Rows from block 7 of a small sound classifier, named by matrix and row number. Rows with one number within an expert belong to one neuron, the router's apart. Each number is 500 + 25 x the weight over its row's rms, rounded and kept within 0 to 999. All counts start at 0. Numbers have three digits each. After the name is the row's rms in percent of the matrix's.
Before each expert's rows are labels from the 100 clips, of 14976, where the router gives the expert most weight on average: "responds to" is what is common among them. Only what is clearly more common there than usual is listed. The data: single notes of musical instruments (NSynth).
# router: router (model.blocks.7.mlp.router.weight, 16x256, trained with AdamW), inputs 0-85
# up: expert up (model.blocks.7.mlp.up, 16x128x256), inputs 0-85
# down: expert down (model.blocks.7.mlp.down, 16x256x128, transposed), outputs 0-85

# expert 14
responds to: synthetic; bass
router.14 106:479512491536497469487504479476484514545519514493474483496468536507466483507471520474494506515485500507510483535499527489473462511504469523436505534485497492560500498499528531486503524506481530484540495519528509468477489509513521517481514531493497466486469564
up.0 102:510515526478515540470486510497478517506490525499490559525524468479510523517502474518505537476471489495459501518468515525508505520464511500468539492510521506481507527500473520506528495501521483492433497452524502492508472462471491438497546514511529479550449508
down.0 102:512510490493514508465465486483481497487483488512516503507554489498485465531499525435510524486552484512523521425533475492494489498500506485504478474498473445509519480479512468506504536562524504509525447512495496505473511463514445544473482497494451502504497451
up.1 096:505523494481503475485537484496476500523500526496478533545522483480495546518478480485496508464447515495509486466492516531528479445508498496508551507490511492443508489497493477537522488448469483499498484518523528485491457486473501523519554501492486498497505508
down.1 109:528467492491481496485512451492482466459524481507515529495499543502547464502507517490468496492507488550450473484484538454517533482501488452487469490490497480450487534459555509490526509481498507462500482483511478478532529476462480508542472531495588509505467536
up.2 106:469519513519431499507484527498469516475469520488519536571507499517541518533521523528518491591532576506522522425475513498506481493494514499478543474512524493516495511528527512500476481522496526450479530516532499501513502449491489473525504527553505502522493459
down.2 099:525521510534507479436482498500508496500518516478466485506483500520498506463489556471499491465501494468481499520495510483515486521492509525535531513505494475480444498492469472487517502515523518522523514471532532490506520482474496522504482518527494511553517505
up.3 101:489506534476518497510438479502451486519525478513492525464521513518536499528487509492513459467507518489535509483506531538462506513512486489476484504529561543468493531495513447456527435480507512479493456519528469493518517491490475507519521537475516479479482503
down.3 102:501525491521521518540488554490493505474498486452479524437508525490530506509491474548545469508527508484469537492491512474503542500483493511504482506531470476482512517483544519498471515563536511499419485493473501486494512494474498490485512468490497495550508524
up.4 096:477491469506499479523503512485445500493499483490494500479563502494502512522493465541483473471518469504524471484502509546518457505503515513516447503531468493490573486468520476492507552445522457487500500480487498495506506478516512517469457484522525466503532527
down.4 105:473531536511500549545538522529550525495549506485493506550466521538505503519502480486504459529512467491505494478506526511475513538515508546529474471502490471465501485514462518500467491534489484482488484502534525534493527505461520481521497488495445467505520496
up.5 100:508475485491514499470486510501544495508504443518476525501514509501487481507482525528482506517523481499496467502512521529483492494499527496488488500509489520504525510489474550488495500525522504507490480478526489544478493519498522464472520514520504483522553497
down.5 094:489508503493497478489507445546507515506452547531503556503515542506489532488474525501482493480505460515488478456483488515518463489463523431493499504536507496523557522454505478509490539468476479484503515480491503482465521474498486539562498518454506498501466470
up.6 105:465484506467493490504483486502526478516494482496469480473488537474501520540514503507499518494463437519442507479483505493505486493477441495532509504502479527506520479511564520489536513494487497499524452515534534475439463500547433458476475544484493468486488476
down.6 099:485502462496435481486490536493504552470497475554512521492520502466442510501506501492523509492527489498528545534522503549531484536531489484521461479505501470512493492464501527532472500533503440494488474458515507484504458509529477505463524513499496459523476542
up.7 086:466524484471517498506456491522495489478497486488519541484493502523500497500516494523480456544478490529504528497495488487508486499505461492460511501506514465490488545462522520483535468511488503511523486493532522519510526504474487487528506512565544531461481479
down.7 100:518544527478541512533536530511502513463532449500494485514527463540493497495517463504494477541478516569476501484489483526548509456489476499516524528529487498495451525479514488511502455490462513529504499495502501531497556496514491545514468498487514523496488520

# expert 6
responds to: mallet
router.6 108:500459496528492501484486508510500515524444501489519508525508486463492510504534502492499547476494500466507496446486483510465479496468492489503454498468518486499547525490508539515530488514469468511455477511524496548488543480494470489542510497511476497487461501
up.0 103:492535555485507489508481510510497493482479484517484563485514523442506442500516490441494457519556493530483479507520475513497522510509503501485462546510506497526533461479516508536505501514426497539509483521470490528506492551551472514494525525514499516471518471
down.0 093:508582501499509521535494485495503533521500502510518502492490530500544454502508501507457495489511480491496509512501529526554498487574497523484540496483524494465505473499459476517493514446420498505491473537527517458471531520529566493469488498493487483488466476
up.1 099:514505494510573507506542538470487495478492524467458550510520508472482508506497499535519544515526536510542503502492470515545480467501511476508495468487550461524541543483511486519499506450471445469476517463534486484473507476498477513542492482485500491470500509
down.1 097:526536534509483492542528499448513500453526527503506494482531474472496474508494477505495495493486518496480484487518490548492473527510471497525459504519483489510518556503480540469494519554520519497489497483524489474481531478472480470492519520480491537531512523
up.2 103:524512531498453505525484521461477510457475497520509518479508495502559500520482535534507538510473517482539532545554499503535547481482493488522493491487464458484462469483507475491476495497473483499473507487508512496522478512472506496502509494510504475520496466
down.2 105:543526507488534541476515464523462482512542521485513469455493449486485499508491529492502491505473487505500485519518485500549475524476491523514508488511506479470514509459485490483478532531480486536504517514513474535513488522499461482512469541492500549478547534
up.3 099:514489497504480538541527481467490508498479579486556453525509466503486476488508525528477498554485535527491520512489488507499506476539504510491493462521522483500456533502505527494524480490525518450524511507502474510517512469501474456428517516500486459502504495
down.3 108:469540531508502528516510516505528484559483470492518507527457475464506474465524511520505483470492510497542510502479524510494489520538480505497474509520542483549487524503552513483503492500500472477495483477505501495506538517597488488507484453521510453452517514
up.4 098:505479506520526461499437503507515508498523502500512483524463509469450512481495478444476500480512476522508510521497504507501477518506527523489475492489450474461463464506502481523504500531526476518498505485453517463525544493497504508511544520546450502500483522
down.4 106:512513485529504441522506469506474522463487490491477521525563492529503478526545485490450549513486509538480507419475489527478502518538509511482567501507487456506494513525478540497468476503521531497554500486522514480487508510488499491518475515527521527472540519
up.5 093:472440489521549481486503499499491546457502475502544506525473469499545548481535564510467505538519489493494500497487514531511565468484484479520530478485495506486511459474453554544475487493491489441486487513468453491532532516494504523502530509461483513492518514
down.5 101:493468525468502529466462473510473472527470520481490498514489496522485517506449464480502460493501480518484490496481500539521498496525539482479498527503491577501473504474480500522496515560521474522482491509509499528499501503482524481504510489537492503522494490
up.6 095:523506520518494521482472516481489483503489490486457499525466504493508551525510493474515493514508475500518505505505507519476520485482499477502498462504522543506492477511502520535505487505537546458552559500514494487526534489522519500475479497445475489537515490
down.6 097:564487501496465488488482510492514506466516505496528512524484547482523521525519519488459509553538488484505514512451497521523495515509514528483530537477500493513469502477494505471439474532512481473504446553470567544472510459503507452494503502521497539540519514
up.7 106:483458535492498498460492505545494491524505533456513495492518490509491500454529507490508539470511477509495488520496474532539535472475515512475550490544473488493501516472471491482470523519520512510501539463482522498520500490520509516477533454469485518474565479
down.7 098:492457532548494525512481502512527511483491500499475490523535502526520494460512491484526522474535504497522443522463482499523492512496531514462524515522502445510486513534484541531524485574536487531526499476508502508465542508498519546494528514523495529497533532

# expert 7
responds to: brass; acoustic; velocity: 25
router.7 109:533490529491473562493495470507512477468459477524481505512486463508476514485475507508518533517469470464522491522513476546501455515500507493499502491478500501527496512475495482549515489496530515471516520495522497501504507522526538536497523489502546510475476529
up.0 101:522467511512514517506480506503485515514524493535528532473490523516521531536424516539508481464535498501443516527517541502517512532499466507515513474501504486492525518557518496495481503460491464492528457521505518533526481478544479502502503484464475532484484512
down.0 098:554517494524519469478462523508535442536475512507489487489536542482521516475511516554521489500505519468502511536468490497495543492499490472499489495492488537501486509512467533501485533528525472515536466503495473463484484537523499544510541486469512537541527490
up.1 105:527514469511512463504502504512546477522468459490495521466536485504516470505540486533486527483467490522547468457480516522513462524474483550547524471516555485472505491524562499496513522523499473457475523483464486464494537520480530522458489478508525499513499482
down.1 103:519534482510526476452489505497493460507538476477507504521515509518527507512480508506487511495519469528503508505482510513495523496519483551541513535517444474494500490498488479486509501533490500541479511496503498468493504476521514461539480502479504495543502484
up.2 106:501486474467484444511456499492512529474519496537496553505496531522551518491476512508495439487502495451486495463524493515506514475493520465520485503517463503517529478487496503557490477523505471480472551542482495514474518501499478506526465511464523444507540524
down.2 098:484505498501509481518528534510510488496453512509532519518469501522477513521433490463574506500518503498468583499500505478486490457477526470522491502513540515498471483511507516483502479491500488477508528503513465484474498497504520470487514477523515496470496519
up.3 099:503504434522522546478472487516501537512482500528474521466511536479531491504501466486468491513469491577507509478504493518551497528503512508491467477514488479481453474555471533507529433493491519524474529483495505472488457518495495492535464486496517480535459495
down.3 096:549480502499472486524543500535516534495507490457482483498456513511489483524552472522515543490504513520512451506564462462536538503514480495536448512463499502474505496476491506508525507490493531509535510503502494490517504479497516513498534479491514485477528515
up.4 101:497521501518456497518481478528502470466464497549466484537508507522519522503493502532458521499493490462483500511524573492474485486517485521534525516501479484518517529488478555494458527481487505471552500482489509491500487540551491491540464498480532502558534499
down.4 102:516461472504512516493455502467543514503512487452525506497547503516458541492472469493473498533507476461426494521526493510510486535520519529473497532502552485530477512497499491454515495503487514488466493503489498537510485516538462485472481472487501498483526514
up.5 096:500547495487461524475529518504522494500521497513490455532439549511516529461479504435511514471501485455528484459458503490518517486485471496488489439505508536457504506501521477498535494509521525497469496472557516495492523461469470508474529528464495494492482455
down.5 101:520540475562547478510505483511479457485518469490492512493456456487509517504515529490537481527520474501491496532474532563536523480534517484462502501472458476453503518508527494497529456489486486538469493531514479533536466497492511512489508542506507480523475474
up.6 106:546454547504471483451472491518545533494447523512502482513461494478540516498448524518527505501488496513513512501527477482508525461544515489490502496462536526528501495518436467523491497495495509493474512458537490512548522530510502511465461515488526497527475494
down.6 095:518468503442517500433492491520525518461529478537480473541544474480521497499523472523493491454517524467490473506460504495507494480483511489534461523470501544470521492492515518446512531499542473515501446463459506538512529483506489516491479529457528499482481448
up.7 098:510497514495501493474517506504481491462577497530502445490477467467518520468512484494519506514512493484470515489501471538522492484442498482498484522480539473533499495481549514507469481542506476495500502513529514471502498499518538471497559421481454500583433514
down.7 088:468452481506489463493460535520484508487504472490538537460475513495503478476500479557476470541508515495471500524481513501464507520521518509499515500465503483507474497514491456499483445501478508536508503462535483506480488535499507547481519520510464566526498462

# expert 11
responds to: acoustic; mallet; string
router.11 101:506487506502499471465473485514447529506477534488534525463494478483505521490482488537487479521506474471464462528496506524585487482511536494519509497478491509500493518502485503505480504497513522561488525509522510482496457511477473500477504487511512489528534511
up.0 100:454547503517508540483475517513495547471480513537518498476475472488536492513482527522518542499516457519557494532506507462499485504459514528477524456462484518494488501476463550455513455500492511504500505463476500517513483537459510461521513493491482514500483459
down.0 100:505539476513539517510543490526512510485475482506521489450495495506499530469509496517508497519495474517492477523527500499501538493559471534482478480490513551505479505508480526532502497475479518491481495501474518492513477462556478492521488476465514509535527481
up.1 099:542506518522489486494494495467531493491456507493476474505468557514502542431499464459499479487500498507429509535508508472501482525574500516522477445513495468558496514518508528515537455486541506471461472499444499483474475531507504537538491475478480493454513480
down.1 104:479493471480468472478509502511536505534536538520506469486505519506488504491498488510500462529466489546496466501501521518479511518509467505522517529517481517511447495489490449499489464479505515486502530513513449517476462499546548465459524482492534511459491537
up.2 106:529450555478528478478498509475521538487533501469523474511484500467486504499516518512486498493479522469478480531486518523540481495488524500501493464463549500477474500498470486477494493490516491495482493486468517508479508456485501451461497461521576461481515541
down.2 105:466508461541484487472507509466492497492465526496503531478469519477502482474492457498533519482486516520468505523513502487543487532498460487504512493503493536491555472497473489506483528503510472499477484529486489530445503474495509477479525478490467532496500504
up.3 099:467493514451513480502517517494514494517480528517539527530527488533518503510506492477469483474435515463503552546519427513481475490524523502533513501506510505472497506494457473507522497475506511473449519540486501498506506514516530503488545476476466493479497528
down.3 100:466519510449533518511505508517530486536519509487504519470468531488514473497484478521448526529485476480507555527530497503525515508528522543501497516518518501448505496501539511528480512508501553521489524510508466509531508486493500501505519490515499520528521506
up.4 098:477495438474507486480522539505475499474517503503514501480471491533550494519493469457470501516522491472500518480471511470470479512484490518509542490514519496516518480519488523474486497525528537463502524494471518496512493527449500487508539493523508507496527483
down.4 100:505466533511507476538508508482473472473522475480497494549502569532515513497476490475514511530484444525528512507477484492484504519472473563502522521514457499463538525500484514523488505535529495520492485518528506461512509531506538533494533474499500467522505529
up.5 110:511457527487487494486475515541471530496507508517513462488496492467471481519503490550467488507535529485427506464527510517503481534513527506496463485495508465536521499512474497514509473470481447459522524504507516476495522447470518531539488501503475512503486554
down.5 103:485508464530499459497530477535478483517492563510485481514433520493522542483441519474497518475499501478503481485487478511524529520498467565509502491507525533548506532506500498509501464487526478515507490480490504505482504469514507487546498506522544531506505553
up.6 101:519521514480477459518454544464526500503515547523522475462511507548470527525480519475524470502495465523570477504513505550527501488478474495453487490523499475517475523528528504538522502474509535497506527514498486528502525516488492522508533484528516468535499572
down.6 099:530500526508506485484505470543537504447488501480550518497447517448527508493510533530522524522499543505518512538504536501443440480507449510515487511497498481499476483535528528478523483469469494497527499484488500521472479513509475513466499491492466500503563448
up.7 107:509507510505477480496522520528507546472518503474488520489483534501508509511515505521515506483456493524514478547476504512454543462543493508504484503448505511482487452476521514477527517541508492523530471472531451481491490468548487524511480511493492482489506523
down.7 107:525482517494538489487490529504506501521517490499498460478523482519486506485507475470530546467493529514455524457492522504488535471541559485470590478508480548518502528547532476503530506533444515560490546477497498506532541498471533505505488519487490520485480525