Weights of a small sound classifier.
Model: mfcc input, arch conformer, moe top_k, num experts 16, layers 12.
Training: muon at rate 0.0025, 2800 steps, batches of 64.
Data: trained on single notes of musical instruments (NSynth), 184686 training examples, 1.0 epochs.
Rows from block 9 of a small sound classifier, named by matrix and row number. Rows with one number within an expert belong to one neuron, the router's apart. Each number is 50 + 10 x the weight over its row's rms, rounded and kept within 0 to 99. All counts start at 0.
Before each expert's rows are labels from the 100 clips, of 14976, where the router gives the expert most weight on average: "strongest on" is what is common among them; "loudest band" is the band of the loudest frequency at the time of the peak. Only what is clearly more common there than usual is listed. The data: single notes of musical instruments (NSynth).
# router: router (model.blocks.9.mlp.router.weight, 16x256, trained with AdamW), inputs 64-127
# up: expert up (model.blocks.9.mlp.up, 16x128x256), inputs 64-127
# down: expert down (model.blocks.9.mlp.down, 16x256x128, transposed), outputs 64-127

# expert 11
strongest on: organ; octave 5; string
loudest band: 1000 to 2000 Hz
router.11:43 47 38 48 32 52 27 64 57 40 50 56 69 67 46 49 44 36 51 51 51 43 50 58 50 27 53 40 54 59 44 69 59 58 53 61 59 46 58 43 38 51 39 73 51 62 37 58 33 50 42 53 55 37 60 53 46 67 57 64 40 41 60 45
up.9:44 49 62 58 52 51 58 50 37 55 55 37 69 45 59 40 65 33 48 63 47 58 54 55 34 51 55 55 39 69 44 53 49 55 52 50 31 46 52 61 61 68 47 40 62 41 53 37 56 45 46 58 48 42 53 56 43 46 44 74 21 50 46 37
down.9:43 52 38 53 61 53 53 66 63 40 65 56 53 51 38 45 45 41 49 38 44 76 53 65 76 43 78 51 49 49 52 41 59 65 61 42 45 45 35 53 43 59 49 44 64 48 54 56 43 60 65 48 49 58 36 32 47 53 32 41 56 71 52 36
up.10:36 44 70 58 30 76 47 44 38 58 35 39 46 49 65 60 42 50 59 55 56 42 35 59 42 53 58 41 44 61 52 36 59 55 63 66 52 57 47 50 61 43 57 64 46 36 46 35 43 49 51 41 54 61 38 57 45 35 57 44 47 41 45 46
down.10:44 50 43 56 50 55 52 39 44 48 58 48 66 55 44 49 26 48 66 46 50 58 47 55 70 44 58 61 38 38 60 51 49 38 68 49 61 49 60 53 75 68 29 54 52 49 54 42 41 49 54 55 43 45 45 48 48 41 46 54 46 65 44 42
up.11:55 57 51 40 59 57 47 52 48 58 45 64 54 52 64 41 49 48 30 42 54 59 55 58 51 58 54 42 39 56 43 59 57 55 66 52 38 42 38 46 30 36 43 55 41 30 55 39 57 37 51 63 50 50 57 37 43 45 57 56 48 33 31 59
down.11:47 46 47 68 52 52 55 44 47 50 55 34 55 59 53 51 33 47 60 46 56 51 64 54 45 50 50 41 47 42 54 46 37 52 57 39 52 52 46 30 48 34 62 63 54 50 60 42 45 57 51 26 56 50 57 64 57 52 36 39 65 58 68 45
up.12:39 44 33 61 65 40 56 46 52 50 48 45 60 49 52 40 57 53 64 59 53 49 54 41 42 67 47 50 73 41 29 44 23 53 34 61 46 42 64 56 45 64 74 62 41 43 34 69 41 64 46 54 28 60 46 64 63 34 41 30 38 44 47 71
down.12:46 34 48 45 59 37 53 55 51 53 49 38 53 56 57 37 49 70 48 56 40 45 42 31 28 50 71 61 45 51 39 45 56 51 39 40 62 68 37 43 52 57 68 28 52 60 57 45 27 34 57 49 54 65 50 60 59 49 71 53 57 54 50 59
up.13:53 58 61 52 65 49 48 50 46 53 51 28 63 66 68 66 55 45 51 48 51 55 51 48 53 56 55 65 47 56 64 45 44 41 46 30 28 76 61 40 48 39 39 47 57 43 64 42 31 73 39 52 61 60 58 40 54 67 44 50 47 59 40 44
down.13:59 67 46 44 51 40 38 50 54 44 50 53 61 42 43 43 38 57 45 38 40 49 61 38 52 38 55 51 42 40 72 52 76 43 46 57 42 54 46 40 35 37 50 62 64 59 46 56 67 42 51 41 28 54 50 53 57 65 39 53 41 53 34 62

# expert 0
strongest on: organ; synth lead
loudest band: 250 to 500 Hz
router.0:41 59 47 41 62 60 38 49 40 60 58 49 61 63 57 42 49 47 65 53 43 54 48 37 38 48 28 34 50 39 41 49 63 39 49 36 51 41 48 55 61 34 49 61 54 53 49 45 55 26 52 52 49 57 37 58 61 50 80 52 67 70 29 40
up.9:59 52 46 42 57 41 59 44 35 46 42 64 42 52 39 53 54 59 49 71 58 51 34 55 52 58 47 29 47 53 44 55 53 68 51 50 62 49 79 49 58 43 48 64 36 70 47 39 58 59 77 53 61 59 59 52 41 54 36 39 40 61 51 44
down.9:58 35 30 56 48 44 46 43 31 43 61 60 50 47 44 45 35 46 50 54 56 49 36 53 52 31 68 52 56 42 43 54 53 67 53 51 34 61 78 42 59 58 54 52 48 62 57 57 60 41 57 37 58 46 55 48 25 59 48 46 37 38 49 45
up.10:50 53 61 45 60 70 59 58 42 30 53 63 48 38 34 46 42 59 58 65 48 20 69 45 64 24 37 42 52 39 51 66 68 50 34 39 34 50 42 67 51 48 50 54 51 58 52 70 32 48 29 59 59 42 66 39 55 56 38 57 42 55 58 53
down.10:54 43 40 51 56 54 50 54 45 33 56 45 56 65 49 41 45 58 44 42 63 62 38 55 52 48 52 53 36 66 44 49 45 53 63 42 57 48 61 59 58 41 42 53 63 53 58 50 46 54 43 52 52 50 67 52 43 55 60 39 73 48 50 58
up.11:66 46 37 46 46 49 61 50 48 43 57 56 47 47 58 56 58 31 60 60 39 40 55 52 57 50 44 41 34 55 54 40 47 52 50 51 59 54 37 49 54 46 45 36 59 48 53 62 46 43 71 66 38 31 44 52 46 43 47 49 37 54 37 40
down.11:41 60 49 48 37 48 47 41 37 33 53 56 44 41 43 46 61 44 38 52 48 57 45 30 38 56 62 37 43 72 45 63 60 44 43 52 50 51 61 61 57 39 43 45 58 59 55 42 59 53 59 45 56 48 44 61 50 45 54 46 61 35 45 50
up.12:32 29 40 63 51 53 36 56 45 48 60 50 57 53 37 53 46 43 45 52 48 46 41 59 53 52 53 41 52 61 42 64 50 44 63 48 47 60 45 59 42 50 59 58 69 58 57 51 53 44 64 46 59 39 57 48 51 44 45 50 52 68 41 29
down.12:59 70 53 58 58 46 46 36 47 54 33 46 47 47 46 50 38 67 54 36 59 61 43 53 52 49 42 56 60 51 47 68 53 44 75 69 47 63 61 47 43 75 48 37 53 35 47 45 55 49 57 36 53 50 40 36 35 46 36 62 46 52 44 54
up.13:49 36 36 56 37 46 49 52 73 42 63 75 57 52 45 30 50 54 59 49 39 44 46 32 45 36 61 52 60 43 54 54 32 57 64 37 49 32 52 46 54 51 62 53 53 41 55 47 71 43 56 56 33 66 44 34 52 53 44 48 62 50 52 55
down.13:57 46 59 47 62 40 23 63 51 56 33 57 49 50 43 59 47 57 40 55 50 49 45 55 50 53 41 38 28 60 48 61 41 57 37 38 50 59 61 48 45 53 50 49 54 47 37 71 58 42 45 46 46 31 44 41 55 47 64 58 50 44 29 51

# expert 10
strongest on: vocal; synthetic
loudest band: 250 to 500 Hz
router.10:48 40 46 49 43 36 33 53 57 51 39 47 57 51 41 59 60 57 48 58 49 56 44 62 65 42 48 40 33 58 70 39 58 62 59 30 54 56 61 52 35 53 48 53 48 47 55 34 43 48 57 41 48 57 50 68 57 44 26 61 52 74 53 47
up.9:52 57 39 44 48 58 39 58 47 54 59 57 52 54 45 52 46 35 61 57 52 46 44 47 60 46 43 47 45 55 50 51 42 40 50 32 52 47 37 59 56 54 54 52 35 52 51 48 50 65 46 49 55 58 49 27 40 41 47 54 59 61 46 61
down.9:36 61 46 50 39 42 55 72 61 47 65 62 43 60 62 35 36 56 59 43 53 39 34 37 47 53 48 33 62 58 22 52 42 60 52 46 47 43 70 40 48 61 42 38 54 55 51 45 54 39 46 48 57 65 63 51 40 43 60 53 31 50 38 58
up.10:49 42 59 58 44 57 54 45 55 43 59 48 53 45 42 42 52 54 50 48 50 46 45 41 50 50 54 49 55 64 52 53 41 54 64 61 55 41 60 35 56 46 56 35 57 58 45 50 24 50 56 46 40 56 62 57 47 46 59 50 46 39 45 41
down.10:62 58 44 51 62 55 41 55 52 59 67 44 61 47 43 64 48 53 51 52 63 60 58 37 51 33 34 56 34 42 53 46 34 42 62 51 46 51 63 54 41 36 24 50 48 54 55 42 62 45 35 37 52 43 50 57 51 59 48 58 43 69 42 46
up.11:64 41 60 33 42 41 63 53 50 50 35 56 66 47 57 62 48 45 38 56 58 29 47 39 43 55 49 46 41 49 63 45 55 44 55 43 50 47 46 46 49 61 35 45 56 63 47 40 44 45 61 52 65 51 30 52 53 30 67 63 57 56 65 66
down.11:47 47 47 46 46 54 48 50 54 40 33 59 38 55 62 60 62 27 58 39 28 60 44 64 53 42 52 57 59 53 48 50 44 42 48 64 53 59 44 63 54 51 46 57 46 50 36 59 39 56 56 44 54 48 49 56 64 53 51 44 37 49 50 46
up.12:48 56 77 53 58 48 46 47 52 52 34 59 45 39 44 47 38 48 49 53 47 67 46 47 38 51 37 63 54 32 48 49 47 70 69 53 46 69 47 71 60 52 51 52 61 65 39 67 47 40 46 48 37 62 16 41 38 52 66 59 54 50 49 39
down.12:64 59 47 42 46 60 49 56 36 53 56 46 52 43 57 44 40 42 45 37 53 32 46 47 40 56 46 31 53 46 53 42 22 53 44 51 34 56 43 57 61 56 32 63 48 42 33 56 38 37 42 36 51 60 46 46 43 37 40 56 47 38 54 75
up.13:62 39 56 61 45 66 35 55 42 72 48 43 63 54 52 40 44 54 59 47 51 39 63 48 56 43 59 46 59 53 47 50 65 46 25 30 33 46 41 49 50 50 44 50 40 49 63 56 55 36 45 34 56 41 47 65 48 76 55 62 60 46 58 64
down.13:61 50 49 51 52 46 49 47 56 51 49 37 45 38 67 57 62 44 42 51 62 49 50 47 54 59 38 39 60 61 61 76 56 38 55 50 45 31 59 65 47 48 34 62 30 29 54 47 29 66 31 51 54 42 53 48 38 56 39 36 46 47 48 59

# expert 13
strongest on: synthetic; mallet
loudest band: 2000 to 4000 Hz
router.13:32 43 49 56 45 56 55 44 69 38 30 51 66 33 49 62 38 56 32 60 40 50 53 44 73 55 35 49 72 54 42 42 50 42 45 65 57 34 61 53 52 50 56 46 54 52 67 59 45 44 44 74 48 49 53 44 61 52 53 50 46 64 65 50
up.9:36 45 36 45 43 52 62 48 44 45 75 59 32 54 48 38 67 52 53 49 46 50 51 51 55 71 69 59 52 45 53 60 72 37 40 73 41 42 41 54 59 58 49 51 37 36 64 34 39 71 38 48 34 50 53 59 55 41 51 44 51 50 46 47
down.9:49 46 56 48 58 66 48 47 60 38 54 42 35 56 60 50 50 40 53 68 61 48 48 37 50 36 46 40 34 67 48 53 37 42 55 49 53 50 45 66 46 47 43 60 71 58 50 43 51 50 47 49 49 45 39 53 56 39 51 52 57 71 49 55
up.10:51 49 58 51 56 55 50 63 59 58 56 49 32 41 60 35 41 41 45 37 57 65 55 54 60 48 39 49 55 72 74 56 51 45 46 35 40 40 49 48 61 43 47 63 56 44 38 46 60 51 47 53 41 46 50 46 64 63 36 31 51 50 48 59
down.10:49 71 48 45 37 41 32 57 36 69 37 43 52 47 71 42 56 45 49 62 54 56 49 49 47 58 47 38 62 51 53 61 52 46 57 49 44 55 59 53 50 37 49 41 47 75 48 26 61 51 35 51 67 61 43 33 57 56 38 51 36 49 53 51
up.11:37 43 41 33 49 47 51 57 49 72 39 72 57 56 56 60 55 37 67 46 52 43 57 42 42 37 56 49 43 63 53 34 43 55 42 69 45 65 64 46 41 55 57 47 59 50 53 53 64 52 42 76 60 54 55 66 55 41 54 57 45 61 59 62
down.11:31 53 54 51 55 76 60 48 69 71 41 45 60 34 52 31 56 48 49 54 40 40 69 61 26 39 42 50 57 37 44 54 51 51 36 41 53 58 49 35 57 56 51 41 53 52 54 57 48 43 50 35 42 56 37 45 39 45 44 66 40 66 60 51
up.12:48 46 54 46 49 49 52 53 43 81 51 61 46 47 54 38 46 60 30 51 26 50 62 38 48 50 64 51 62 50 52 48 45 36 45 56 40 61 52 49 51 59 50 54 40 51 48 32 42 52 37 50 54 59 62 52 39 38 51 50 40 39 60 64
down.12:44 39 60 56 46 41 60 44 45 40 46 37 72 39 65 40 42 43 50 57 63 55 55 48 55 41 43 63 63 44 46 63 63 69 45 49 48 49 62 54 57 51 44 51 37 63 53 45 60 30 54 44 37 45 47 45 51 45 46 47 37 57 66 56
up.13:31 42 40 37 68 59 36 43 57 62 37 43 59 45 59 50 59 39 34 55 46 68 57 38 60 42 35 71 60 41 51 43 52 57 42 70 60 62 50 43 56 42 44 32 50 50 40 71 62 52 67 72 36 51 34 37 66 33 48 69 48 33 63 58
down.13:35 49 36 46 52 63 59 53 46 46 62 50 49 50 47 54 35 58 35 57 60 68 53 39 48 55 52 33 49 46 38 50 82 46 58 39 46 54 29 47 57 50 46 57 43 46 43 48 71 35 46 47 45 48 58 48 49 41 45 45 51 59 54 62